Rows from block 2 of a small autoregressive pixel model, named by matrix and row number. Rows with one number belong to one neuron. Each number is 500 + 25 x the weight over its row's rms, rounded and kept within 0 to 999. All counts start at 0. Numbers have three digits each. After the name is the row's rms in percent of the matrix's.
After each neuron's rows are labels from the 100 images, of 14976, where the neuron reaches its highest value: "strongest on" is what is common among them. Only what is clearly more common there than usual is listed. The data: stained colorectal tissue patches (NCT-CRC-HE-100K).
# fc1: MLP up (model.blocks.2.mlp.fc1.weight, 1024x256), inputs 64-127
# fc2: MLP down (model.blocks.2.mlp.fc2.weight, 256x1024, transposed), outputs 64-127

fc1.385 102:499471500461491525469490497559424434497514476514499562504531457480495522565472480533526465505491494494490460520493512527542520498509501500471483481523496502525508496498484492499518531472515469
fc2.385 105:522469482488508530522525479512531538464540508481501489499513499503466468485496514477475472509499490487475531568474528498495528507501463513499516471520472489466486501455524473443501459503542508
strongest on: tissue: mucus; tissue: cancer-associated stroma

fc1.672 106:447505490516472497491487500469515534510510489506499487566499500479526513475485488511525505492526474475498501540486519456487465468519539479482463518532448511497473491481470531468485532485519457
fc2.672 105:455455530458499507523547509444504504477475504477464502514513478531492470474487506492527490463530503488531528472497498505486512516445468465535490501450523519463497503523491514514512475500459506
strongest on: tissue: smooth muscle; tissue: lymphocytes

fc1.7 103:514493485507526495520526529554463504475514512514473506508499514485486528497532477569488455488495553498497524494472547504512475478521524543491520495500513472516475560461469471483447475476547500
fc2.7 106:525438496496523512480461516465498507481502493502479470549524498533504464501542482484507521500516453469510501480492469479506449491532513501532536499495488543543450542467462500524491464499514516
strongest on: tissue: normal colon mucosa

fc1.384 085:464505519526530483470503496525513537490453429502463499528515496490469517473537510491486510506483475517440489487538481478495468496507490500481510504468472483514507458506477528477503506492506486
fc2.384 080:501450476470521482536505493507520489530493519553557493536530521528494461485476543521490474473474535506514503527443520469517520482474547528484513490486456505500507547501507487491527511501477546
strongest on: tissue: smooth muscle

fc1.157 076:450510472503512492521510485486517498481518462487481520519542518554496501489465459502509499522504510519477495506533514500525490521488502446549528466477479512477500450486466472497482513501543514
fc2.157 075:493494539477447511494497526499489526483452527478525517521471502462504482506455525506494535510486455460516487522475485529481501493509529506490509499498474540494510521491528557456539500497492490
strongest on: tissue: adipose tissue

fc1.12 128:549511515494550506475497487493496512436564495505536511485540532456523470475489512509487495479496475528475455525492507492511506485491522456472492540498458489516499480487539528525492503523490469
fc2.12 114:475513503505472534521571487464469494507491499517481498467491516517472477503506503479496509526531507474504511484489465508492468507512550482488534481509483492516515493508486493513545471478484500
strongest on: tissue: cancer-associated stroma

fc1.285 109:516546474521529528505461501484564505496533522505508494515473515458490505521442463453487508499494524489496546501497495499478541554467531535489505472493475501502483503461462458497471487491507481
fc2.285 105:512507535465520478471529489495485548533521506521470480538525480502467510494511503490502511509422538487520451508487466539535481482522521496465480511471540473483513502523548474495535503464475488
strongest on: tissue: adipose tissue

fc1.35 107:519491494496482496518429519472554477551504473483526534511532479469518514459509443497500460503550430477504472530529498529491495521518498513495497531484491482543512493500519494535488499477532482
fc2.35 115:519502504493521521543526502496490514524499547476518495523461484491484514541501490492483517511519531505478487463505473505530463471482484474466551475527522467538532511501508515491483460477496523
strongest on: tissue: tumour epithelium; tissue: normal colon mucosa

fc1.105 105:525526507487572504489502489528487504440498515531465521477473498505488530490537484472496489537514506548450531515492497501492464507462503519467536490485507536502497504504486511534513496472448481
fc2.105 107:500473535497472518521500485478518452524497489499509497492529531498476522500482523527476487537486467480508480482493527521487515520477502512500538463503540501488485515555490495542517495476502492
strongest on: tissue: mucus

fc1.694 081:488491527533472517523496501511465461503499534520499498517549500530503479482538522516519479527529506480468483425484505472489521493487557507492484490474531529495529462455522484517488476531511492
fc2.694 088:535521483510526491494522482512525536527526511497526497474511522500516535488517520479501525505469505512520464471498515509496508456510509490492499488502456524518455528485451528472508457495482502
strongest on: tissue: cancer-associated stroma

fc1.410 090:470556513498485505512512525494490534498468550503521491476504514520493454464535513480513463526506507506473554491492502443516508491504519533488500449506481525480521506506503497503513503490526494
fc2.410 111:485461484497482499530492485508487488488510463500474502554538534527507483527488476480544496489509500478498527465496485499515480499436531520500515544504461520483466499450499559531491483496499529
strongest on: tissue: mucus

fc1.506 090:495483478467515543519481450466500456495509438495452520491507505531490524495502480496507448509513456527558456528521543530500528473508537514500499471487485459524494505528505527478453434454473542
fc2.506 090:518534474507534461496520570503495507488500494535472471480557471498518501521511482512477534487504521503458531477513478509524484496496494531477517458506493536503491463508509522517534503491502474
strongest on: tissue: smooth muscle

fc1.321 108:493481505490521502534483511508462501485485503464499510538540526497520481513522523512491443478515496513489520506495498530553500485465519495529518534543540508514458483498501511444503493460465447
fc2.321 114:477484503543490514501461497536530453500499512465521503493508505506487503506497496483484484523486513503485471470549486487512517501544516548508498454438505514535514499484500498535442516503458498
strongest on: tissue: smooth muscle; tissue: debris

fc1.632 088:538472465526531479512497532472476531477450479494449507527461494508494476515495490498532484485514469510522529506514467467529496513538539514491506470487499488511529505506449515509491513519521526
fc2.632 091:475517505488495520467538479530503483485521498554527529459508514545478539512489523463505502567528527507458491479455509520496517514461513501512498533484508519504524486487537493545463529515508503
strongest on: tissue: smooth muscle; tissue: tumour epithelium

fc1.567 102:532475547494480539472492491480536432502459526516510523506492484478518531501483521477528520496530555505499493475499564506510542522515508554474483502517499480491536525541497503517485482493476472
fc2.567 108:486565518504495487484531490491510559498540490515476497473483487538516475513504481461495489452472490512489499517465455485459496504521461513454502532472471476511511512473510507513482528506481501
strongest on: tissue: tumour epithelium

fc1.34 086:512544548492504531507495513494505491460530531507485521527527531493506486504474499456558512480467465438514458490488515517463526538405480469498496478495548517468505454508507503504524513499505489
fc2.34 085:537438433508516484457485533485491510478527465484493528460510485480465485443526506518532509477512518525516529502482463476510492503524505508514518512499544550512516428486499467496522476477493485
strongest on: tissue: smooth muscle

fc1.149 094:497532488501479484486486505499536505500506460477510482473482545545532539495494444519541486497543551501459494557537507500480494484495510494502532495484530535490526519555507539481468523503462470
fc2.149 104:498508477517513522495509503515510495478491534522496523481505477521507458475549543497470501559442507455526500412525542456520527526491486469480522507502494542491514499491510519514530488475556483
strongest on: tissue: debris; tissue: mucus

fc1.124 109:502484517478521507471515482496467507512532476474531532550548496517546491435546467539492447519515465507521521507490507494462497483474535448515504560494529500457464481536488531462490503499478512
fc2.124 116:520555502536474498493484507510545508514509511518483490499493484491487466528491492500500516490534510507503495448475500524445523499467476540491489488515500511515497505491505498498489502481506491
strongest on: tissue: tumour epithelium

fc1.596 106:489508559537502515499540527544507497523507500515486518483476501483553518501511495518508513546467470492501518531493494480520476510475517524535527514501486522506520448496485500467476530515491536
fc2.596 098:474504512517533523527527544430500518494464476528478496525522479485442488524483517498479485496478471504527483471513466495461537455532476509485476474486529476514478462497474510513469494529485475
strongest on: tissue: smooth muscle

fc1.667 088:522503486463521497493537550469514483511478489506445521470508476508448541500518491454538462490499487498555515477463455502490490492485509494481499499497494532478458476483500542455522496487523484
fc2.667 087:496511524481501527511444474522519514456526519495508482527543501528489466549476504523491522501503526527439511500513486482509539506518522476503500468473476490473544511542512504484470479499457532
strongest on: tissue: adipose tissue

fc1.27 098:449521528504513483502509518527547509492507497488509550508505502450528514487537501456484501537512506492498464523495509470490500505527476477494496508524500503536486509523486499514480505459508530
fc2.27 096:509473480463529525550481488447477509481518499497505525465476468497488497493493518576450537489509496484480481468552439486520495516479505473489481481523507510501514534510489515501467465506520496
strongest on: tissue: tumour epithelium

fc1.29 099:465477483497501498509477556494518492472493531485492452546497529462556445548471466439519477470495517498491496518502521460560523521498517502502497489512538464520509514491498525469504484496518494
fc2.29 094:568518510476511509482524466495497516522493481500528498504486488480481544495517512515458531513510490495473487548532509506484496501472446419554503513488535516468522556495536502553478513501526535
strongest on: tissue: adipose tissue

fc1.568 078:533527556484490503538511510480488488476498530522510482504471422527571489481485507515509498490517497481511503477492492489543497512506592524491469457493504503490488500483536493423514479468505521
fc2.568 075:472497487544465492531512496499499497538548496512513519542514511562473521520518495489486480517473496521488549501505548506449523532504506510479555492508499504460494505510511500489467478514498446
strongest on: tissue: mucus

fc1.244 111:515479505530480498516470531479496469522535482508485478495494494541482499564487478532501473497562474484515484484498517510536518518519474519517483464540534475543534490478487487457498486470512521
fc2.244 107:511472522484492503458505475498489513450463492504503487553497485526510490435523530526508556497501546510499494530484479513508487508549532481459480503494482470479433515504507494489489500487532500
strongest on: tissue: adipose tissue

fc1.46 095:496534476517529450510506469466481475500535536533478540519528485488510495444504477465506516508511475502493510493536503516482501483534522511471508546525501482502504501509542484521505561509475460
fc2.46 097:544508467495511477537489496487491544515514483453483511443459522468496519464494499497533530482497479475473519523500509469474480504497527503494486502512471481532489520531496523512493518558514533
strongest on: tissue: debris

fc1.38 108:489515492488511506530537521483523502474486525487455548504546546509495511511479534518526526446480542512483493481503513510458536497547476467503515511521482545486533514491489519488485516470479512
fc2.38 124:480500496505506552494461512514514533497457514501519466507485481458485544463478494469532504535471473503520464524498494509526523453471492500495476483481482450512486524517509501512470469503522503
strongest on: tissue: normal colon mucosa

fc1.403 117:525452523520502522498486454479478548545512566513494485521478453502485497468488527464497502464503531504533552495508494497482494503500496516482522492527532510520504580516506503508492471494518487
fc2.403 108:478517503508514482471487486558492493527506480535510524498529528540487512462484478492532524504487514530461509520554502533535460529482516493498473532498501533481545493451442532515544536557539478
strongest on: tissue: adipose tissue

fc1.409 101:500464473498518493494498494506466521507466519496491471471502500460470494518474509535498496510493501483512529455497482528513534460483473463446501505475548499488460552483526482504458468480555492
fc2.409 104:513503523513477502457516515503487490462471498475457532507475556494485519465478498479515500497544489550516475463506513517488494482522469524515519529559524528490553509525471483491487487478458512
strongest on: tissue: tumour epithelium

fc1.301 109:511472489493515526466452481544505449531465500527511515513504452497519499463516480570502527515506488507528529521466535511529477484509495488512510492492495541478505489527471530495521507488473489
fc2.301 106:507492513553504521469498525489511501472495513493482497513551495527462488528514507486509535489475465507471481529469457439502449495510527530498506501500507494522538514522515532482483417506499501
strongest on: tissue: adipose tissue

fc1.92 116:521487542536460525526521522478552544491458530530520518546501439491460493494509490501501539510479471566485524513486483510499453551538479526496508481465501520506452536557478477484466509514459540
fc2.92 098:489513510473495523486498521493491493471492480467495456517440481506497498519464484487498474484505467500469537527504524529525522491457533558511510510498506472516523477500499489503538489486515496
strongest on: tissue: lymphocytes

fc1.177 117:528510564534498510465549468475475479471510484494473508504484498489494520493452508501502516544529500499514481496508505492519532516497505486476510485491496530457512505467493544526498516487457470
fc2.177 120:475487480519492509529472526520499502502497509512498488498508476541489458519527431474507500433483490528445531518513485508493458493524522532512474517476477482530510506490502432534526504530526494
strongest on: tissue: adipose tissue

fc1.676 095:456468536484541488431467516487504501492508472525516559504504522431520478526492473476501503548480533519517475525473490486498483509508502486456499537499472542525461508577496524505543492486476510
fc2.676 098:523476507513426531489518494488503551494541459463485497455520461535488512510502473478457519462531514456526467481506468506492507500473492471472498506453490478484481468516518469455502518510512478
strongest on: tissue: adipose tissue

fc1.600 088:522475479471507483522492497513468476524519494486459540525521535490479540485509501541506495453519493557503507497470468518447524486500512480525534468512543468467470517504487534497491478463485447
fc2.600 086:479508479515511488486501469493478488497468525514481509530505551501518474502492512555519504551487515491513557467520473508489510465475494494443508534523498535468488501499505490535442488513519475
strongest on: tissue: smooth muscle

fc1.99 085:495478469503446486444480479480517515560490449497526520495468517565526478537514575542521502495549460501542511499527490493519497494466468508519483526521477470480532507523489483491492471487467461
fc2.99 086:482539499461473495517513519507506522513515519542457513509508523458518487516469446512485489458476538487476490499488533485500476482479499522455527513492486477474405546506534473457493511475507489
strongest on: tissue: smooth muscle

fc1.707 106:461484500464487505486508496463434503514478485466487529512485538513515527546526486483514458491507479505548477517507452498501532482493508486488491501510499488524491506469495470524513532499468505
fc2.707 093:502514504552502521485500538538502521488541518504537492512506533476464485482469475500539492484496463494475455517475490528545465472479422503491541525526465521506508506490465485493520537506492516
strongest on: tissue: smooth muscle

fc1.43 078:495479526507484474528514509521496512459514516518514527538478488479506517512534510517459484458480517506462517497523492502468488472493495470502475468499459549493520444518441475516496514491525475
fc2.43 087:510485453502509521498482515477508503545482546488496511534493514527505471495491486515521495482549499542509484512490542476477512537479463497510526511513498483526484434512507472484480460479529518
strongest on: tissue: smooth muscle

fc1.642 097:445492516534462513513487516559496518486504492478482472546472523483518458534517527524479536492526511513514491491485507467544543500499448442518495509499526442508470554504541496477516499474483513
fc2.642 092:535518455531459501523529517519479499540533483500497480489475515477526509460482489451505485509507458535466473477547495499450535501498501549490495473536488503467555497495486501540542469479549485
strongest on: tissue: smooth muscle

fc1.278 111:456506468438502527453527505535458494506521544456469525500504504502532523535493487481526483484491497494553521476524502493491518499450496524468500540523523533524511481503465452472468465508524458
fc2.278 118:481469546452502501474555517443485507531500480501527489454544504506498497500492518515550486479494528469481500464496530511506481540483512478507500504478509535487484474499511480485547547485489519
strongest on: tissue: cancer-associated stroma

fc1.571 097:492506484443550528491479519477517490461498501496485492509507491507475490502507536542507495551467512464553490499519505496532526518462506470503544510542506486535463435517512531503516550460530489
fc2.571 098:478437504553485458506495497511477513550529535472526460535513501542520484481540446463504520475523501551513497503514503516482462496556501548476498477463492493480482516529512447455501457526489506
strongest on: tissue: normal colon mucosa

fc1.228 095:509497430518536551484494482524463503486481512513512498467476500490523504456514478543511495486510527473519519513553547516496503489497512518492513556499487522488461488555483520526489503524548508
fc2.228 097:500477538478477478534479448514499492475541491513509461487516471536495521520499541514523470502506515491478524459481463533504498515455477472550561490470505478517527499489498520511523460484535524
strongest on: tissue: normal colon mucosa

fc1.523 103:490527534541505486508468468516532469472499511503501529461533525529521492506468518555518527479488502440475518465502489508522497522496462475464488516505531498475481493484570471488542532525497503
fc2.523 112:494501473472541488482502535510483526497477471512499471537494484470511484489521512499489496479543541471499508506497453503491500514518501540525503478472534485496503437493507527525483524500459484
strongest on: tissue: smooth muscle

fc1.391 084:464524491486458496504480486498484506532504483464502512533475509451513478486509474479543501478502507552527489485545536503509520537488477469476481509479444517514516498540520464506484514474545491
fc2.391 081:511476480530504510486544543513445486518531454520504481482489458553478482518456451530515520498481485453507508510438518508487472465472516489564490497492467523498514520499475481505513484508511512
strongest on: tissue: smooth muscle

fc1.266 094:477464529448512479527467527534477514503506509500501517497509497498523480536497501520493494523524473524515500462550497506474498492554501477499495505518490509503466447551525482455490475503527507
fc2.266 086:476516463505494466479508503506518517467483467481501509475500522515487458469516519495451520516531496457502479541470530502488476479495474551473468470472498477517524489483523496495500478529498555
strongest on: tissue: smooth muscle

fc1.215 104:484499498566482524524508535540481489504520567491529492516492494502467454530524492506480423562526458493486473522484531486477513548521507493524511464489540481484523507465494508471490511489479472
fc2.215 105:490476507495483502483476542438511509541524512481515466514506499442485466503474528506504524457485529514514492509505467450477485489492493535470461494531468518494462497502485470509526510494476480
strongest on: tissue: normal colon mucosa

fc1.273 088:527558501527489538539454493487518496474536476435538484521473458534485485533485487485511499502553484480494510512514520525512492519499479481511503513524522552498538512511510528494474433516499478
fc2.273 090:504481525516464447496483513527514476527546459535508491496496531514496499484458482524499497540490480529487526491447498471520474523472480501497523544502447523483472503467554525516487502500510437
strongest on: tissue: tumour epithelium

fc1.532 086:488456475477501521495433464504492513543491528465524465459501522494499455500523521537517502510536531512523503455513498518504509439558532484497454458471463502519521528518522528472496517509477454
fc2.532 096:480475524562481515517503494500446482505545496552478499536476466494506508502508492497512463522479515519534531518517487482459524565492502510532509479455547473533474523503499528560511481478522524
strongest on: tissue: tumour epithelium

fc1.427 113:499516463540486555470493532479479496503513477530512489511495504455496490457489487478534490505499520476511517516521460551506521494459515538516505503497487454497492501508494502511479532499462501
fc2.427 117:501520512495495483516524490498470521513467504505456494540485479501520510503485473503530532549497460514506494529494502463485502464480443462491452467533548497465466512470494506516521467527521528
strongest on: tissue: tumour epithelium

fc1.109 115:466515482506491544531550515534482519513520469500496512453536547509517478498467461505550517481535504503500471524460515500482537508470518511537518520512531495514460470488502555537522476474516514
fc2.109 110:498532509538519508488505491505533476484483454494521511519488504523478471458486523473471544514504442476470488518503481532484491492496525473484501516476515503522535516518494436468507538472455483
strongest on: tissue: adipose tissue

fc1.649 103:457502428437475541512491547490506480519534517532477498504515482522510477515496515488457506480521520529507500442557555460485502491491511527490496486521560484508533477527481492464485477536483475
fc2.649 107:530473528479556473484471488469514494509486460501505481474477492499468507498512477461499496491552452476472481498496465530532501545501499503470483470501471522477545510501501525485489518510514492
strongest on: tissue: adipose tissue

fc1.383 075:524493517485514485499527493480545501504521500497523467476475528514503524478479482556504508496477497476558513518446526515510524445481518496504466487492519519485539499470545495512456547519452480
fc2.383 071:494541479495515514522483515507498520553521519533539495527522539504459482543501505471528497515524487490464497486569465493492441560474454498525476456506495493518465521540479500446572476531536504
strongest on: tissue: lymphocytes

fc1.612 101:534474507471507461486529555457484471488457469497514480515469451502533538470518544482492503479473538489480472489536500495535482509530502472513528499515535545532509493551513513539502503479495495
fc2.612 100:507504551481510524469488397511469496481506503484471481471524494530454497497485504522472470509519491502486511512489532429497559542510535502467507501505451488508472519549485562506462499531489479
strongest on: tissue: smooth muscle

fc1.504 098:571491484492479530502537490496465513490497469488442493512499534465505520519492514507501492512514452505480500491498535472478501494529499510473504492515532512473512477508510487450509510479504529
fc2.504 097:458525478520484528543495474503516501479483494513506485477474455555498478499488433483473508442475508455520522531510479491533499492479457516474499491500517511500520526505493471541511487521468518
strongest on: tissue: cancer-associated stroma

fc1.93 116:534542469508495516475493499487537473494465467470495569495516485520565494527462511496517499500529475471497519497502519494490517510522518504517493489464496501492494509486498549483483473468489485
fc2.93 110:491507540518503504515445464487523524487519483491530410460515492486478540461488475495469540499482497504513488523483454479493522492485451506492507501524517507468528503535489520477512522512483504
strongest on: tissue: adipose tissue

fc1.187 111:521529552535493481483521479526516533536534477510438502488512498544500504483494517521523501461513506491524494516466513514453529497500479493500544518493499480493483490551503515510450463467522473
fc2.187 123:484502491530510486479494512457509452454514501522557499476468464475476508546507487503494532529512524520492529513514467503495496523495524474537478494495489541507482507488503507507498486479503510
strongest on: tissue: lymphocytes

fc1.310 109:533449507510494528488500459510449501474502474519489502513530486509499511494505537500470526506529486479483452496532458498500476498541504466476503536512483518481525458514540491543498500506463499
fc2.310 105:539527511528527480474517486491524482470513484539485535448478498467549458507488499502520469499484460497481443524506492518495489487480491508520496467417521502515492501519486468507535502442489537
strongest on: tissue: cancer-associated stroma

fc1.107 083:537502477513510467493495462509485496483536525490480510494494507502478451504489514454497490517531489541515514518523452505499495516536474501467481485503530460491469506510528489474467536486499538
fc2.107 084:501520491488542501555530508509525489505547456506485516475496488499530480483526479523503511524474482516484525499542526471495497517492494535477491491520452479465499545457477487545489473531518463
strongest on: tissue: adipose tissue; tissue: mucus

fc1.20 111:467484502475498478537483525503498438541522513501527516487506489480506486473502494506465490513530550502513455533519528540522560541510515496514459504474465508431483503497468516526462498507500492
fc2.20 107:476511509548486515464544512481494498470558494494491548505503535542527472478493531477525539481481490485501479519510449480505532470525479466490492500513516468481530502530492510475487526478481504
strongest on: tissue: adipose tissue

fc1.78 088:508542514502499530488512500512544472526537500487493518520510436499506502513465478493504503515510469545486498522499484533516503472514491507580485491573525505533463513518514500486515487479477524
fc2.78 081:529475506492556514495452490478487505491512507521463497525513536513509515504508506510470497526514501453547512523519531495489497501494539449459489457491459500497518480480536484521509479499488485
strongest on: tissue: tumour epithelium

fc1.753 088:508465484450494501524481490517460479542506497500485554515505469485492530533498491487533518513500507514478498481466527483535473497494543568513516535472539523548512497499453536508483454478510481
fc2.753 096:533526516470502456504496501464514461522472518519501489507508521491443482502517472479530499490559499515490504473525448512489503483503464487537512501494474510472498527477480550502533456492498516
strongest on: tissue: cancer-associated stroma

fc1.320 105:506476476476523499515491520526466577497507522510488509468487513527498492487518492507506511505465500512468479476473507507516498492445490482474473521528520471485503472504495510495517508507527503
fc2.320 102:480489502545451507536508498506527504462500530508505509522493528493502484468522458480486522469553460490488468536522469489472486468528501458517495489483530536534522532497532461488524455545514470
strongest on: tissue: lymphocytes

fc1.722 105:504488483574477537490522490480484447504498476520475493510480541455473524523484460478529545517484517496530494503472479456485527499455517504505494493539507493531469480483493512516525519493550481
fc2.722 108:487501474528501477489522488509475558505541494512475488477489498532519461476485475488479447465471533525481491461468497496442486506501509464521468508494462515489471521496533555527470517545479523
strongest on: tissue: adipose tissue

fc1.400 089:493519467468487477501538484495478478493478531533498500475524541424485499474469520517508505470501491513464491527502499505498490498490541449524503533465526453484479467513475553520507531542528516
fc2.400 097:485504522487490530506479499524517474534495492496533460482456540549525520491469505496514483527507488468500510510508456556516467457488449515507481481486544478516512472490480502489493496460517489
strongest on: tissue: cancer-associated stroma

fc1.617 106:501501495477505494510535545484482523478528502474496487513545518483513498525467475518506506462532486490526503527505486443480523509496463485507475533488465480466478489559473508430474524483473491
fc2.617 105:551530522541477494499465490500519509459483501517531529490520499512506541494540491484485495483511546449517531482512509498535489522488491515526522489478514554503505537489498532491535481471519489
strongest on: tissue: tumour epithelium

fc1.519 100:526498513503545452490497479487496511463482488482516539529528506541516507523482489472440542535488477524531486511494520516512461492474520517506479499496539480544497492512513526461452497513469481
fc2.519 105:511463487545532485504512520532472505527470510471482513503510524509464489497538495482515480491512504499525496552491515533458529514497500509520534481534507465487462561481468482508462515567526453
strongest on: tissue: mucus; tissue: lymphocytes

fc1.438 107:513530497458545511515533501507534490518459476487495481501500463515506485526451545490499495472505487502480520556506511501530525527468516453518523493501524516482499496520499513501472444510480467
fc2.438 114:496470465523486491467478503519483478504473544534434469491496540453491456504535486496474514516518493474506481504505498473515438536553544518486502490484503523486503526420472517465513460518501501
strongest on: tissue: mucus

fc1.137 097:473481522532494487485448493508551485530527506525486511468500483519518490550513500453485481474493511540486486450476533483504494538525522485484478517477473474485470504446506505500501510476493500
fc2.137 097:499491525510484504490495499502488538515482536493474492529490474467532495498501498543493487517510529509472528520507480550480543481483534501509489447548513512508515519484482527531504546544421512
strongest on: tissue: smooth muscle

fc1.323 091:479529474518531492460500477478497470500502546532509531482511504514532466497503489466471498525499434493530460507489533523552466492478513498499534483516507500530543535531488514473481490500518479
fc2.323 095:525539520526479449501493486491464504505481501464530503511485462477470485478484493544526474514538523512465543513549510499425499494483448494480483504484471479522527470467528491507472491516510523
strongest on: tissue: debris

fc1.388 107:525497520489499495484522514500456524477494522509471503519538525474503509479495463492446560519459508528526504516503516514473505509482473499491504511475518465530526492512489525474480474563531445
fc2.388 107:511521498496470488505540427496504463514520507502552489504467510482522546502475494491505503476465510542506511534507503509497470470543474495492523506490480570507497466524526525526497494518475478
strongest on: tissue: normal colon mucosa

fc1.113 109:504496491537455521510478528505490477486501509494513528516551525514448500480499487506485498499539457489455506542503519491471478483516517513485534499473536500519558545499538488470441528525496514
fc2.113 089:472486515468465488505503499465542511523480507519427485541503486478524514509493501518513484508475472536441511507512480523526490521489510536500440525477488529488473451506459486507528466502523570
strongest on: tissue: lymphocytes

fc1.744 106:479488449561485547459550484511490488526493461500484466458472491564551514514466547514507470488516498534517507454524479513510517511513500551510485516531503519524497505470516527529502535488462472
fc2.744 125:507494526448573544488500499521529456517455503482457509499467538488477467526491486490504512491515535502481515481500497514488477500482501442482495503489491462483560532531497456508463509524463537
strongest on: tissue: mucus

fc1.87 115:496498507536490492485478544506494489484479547457539510491513506480564511470490483471482506479538499518533492476536495467466519502488502525463490503483523528473496538467485510536481498489498492
fc2.87 111:508501459488551541528520460518491463515510468502501514493536508461490503536517493498487528502493517512513523496516462480469474543521484470503546532486445531518482450535526513473494466480500504
strongest on: tissue: normal colon mucosa

fc1.641 089:520473440495470470521529476434499504483506517493532490525482513468498517553530444505481511485530479497540528478489490521541504506491479496551562487532488524496496517513479493510518490519498494
fc2.641 094:459494502473500532543510526475504499486507498476503484541475479526509513532479531505445529513485473510502442537497538489538448486481492509487497508490483533511491498483488491508494531497523493
strongest on: tissue: adipose tissue

fc1.33 083:521477523512525519528539494510510494473460478472476502516522518482519436518501522482504507504496510527486531472428539490450479498510543532504508486534495538525484507523421511454495488497501489
fc2.33 103:479497491504489464476529477487509486468525504507503490497504508484488479489505521460525461513494493513488523502509477529511509485494503510506462519469462522493507460468558526490528522468495509
strongest on: tissue: mucus

fc1.483 123:491477493504503484494499521494444518504509483505496502539533519509531485445466530513528490496521503481498515493514535555482488468464503457536530501523502461476493458509497494538512469541541470
fc2.483 135:478520484446512512465496491508467495544496515490558563500472492507472513480470534497483497539487508510471505523523514514491515493466482490489494452483517525512476479494541518529498478461516485
strongest on: tissue: smooth muscle

fc1.426 112:491481469507511525498482508483542476523491448459454493480524488464530496467524476445507505513492514558532506465525537521546491508520489490527517512490522510478462497462470504495493515508511468
fc2.426 121:495509527552472488490469455499491525481487511494539478475506534482499507488476488545519527508495521469531515491520487487466522494514460475492451484547502503476467550464488533499536500504544477
strongest on: tissue: adipose tissue

fc1.88 101:476485509537530516488525512532522498512456459531560470477503507490515493511524517496505489543510476488525472483532516456528477510496517559478503507535523477529507522514457495470491520525487503
fc2.88 103:529516484471484512511513516486458515522467536521467519525462458478507475498474498496503505490513507527509555496481515490511477471490510507535511533484522477488475500531499495462497481512517520
strongest on: tissue: lymphocytes

fc1.682 097:498481498495503500517525513431494477515484520476485514467549545527482478506486522522505470537484507518489472487491501478503499522520541540482509472509533496512504505485512528502532499499550496
fc2.682 094:474515532504511470475545476514463522489515454532508429489503449521520505556525491489463488471499469489515550512495505516475506518490506486536507553501492475562486497515496465481478541500529464
strongest on: tissue: debris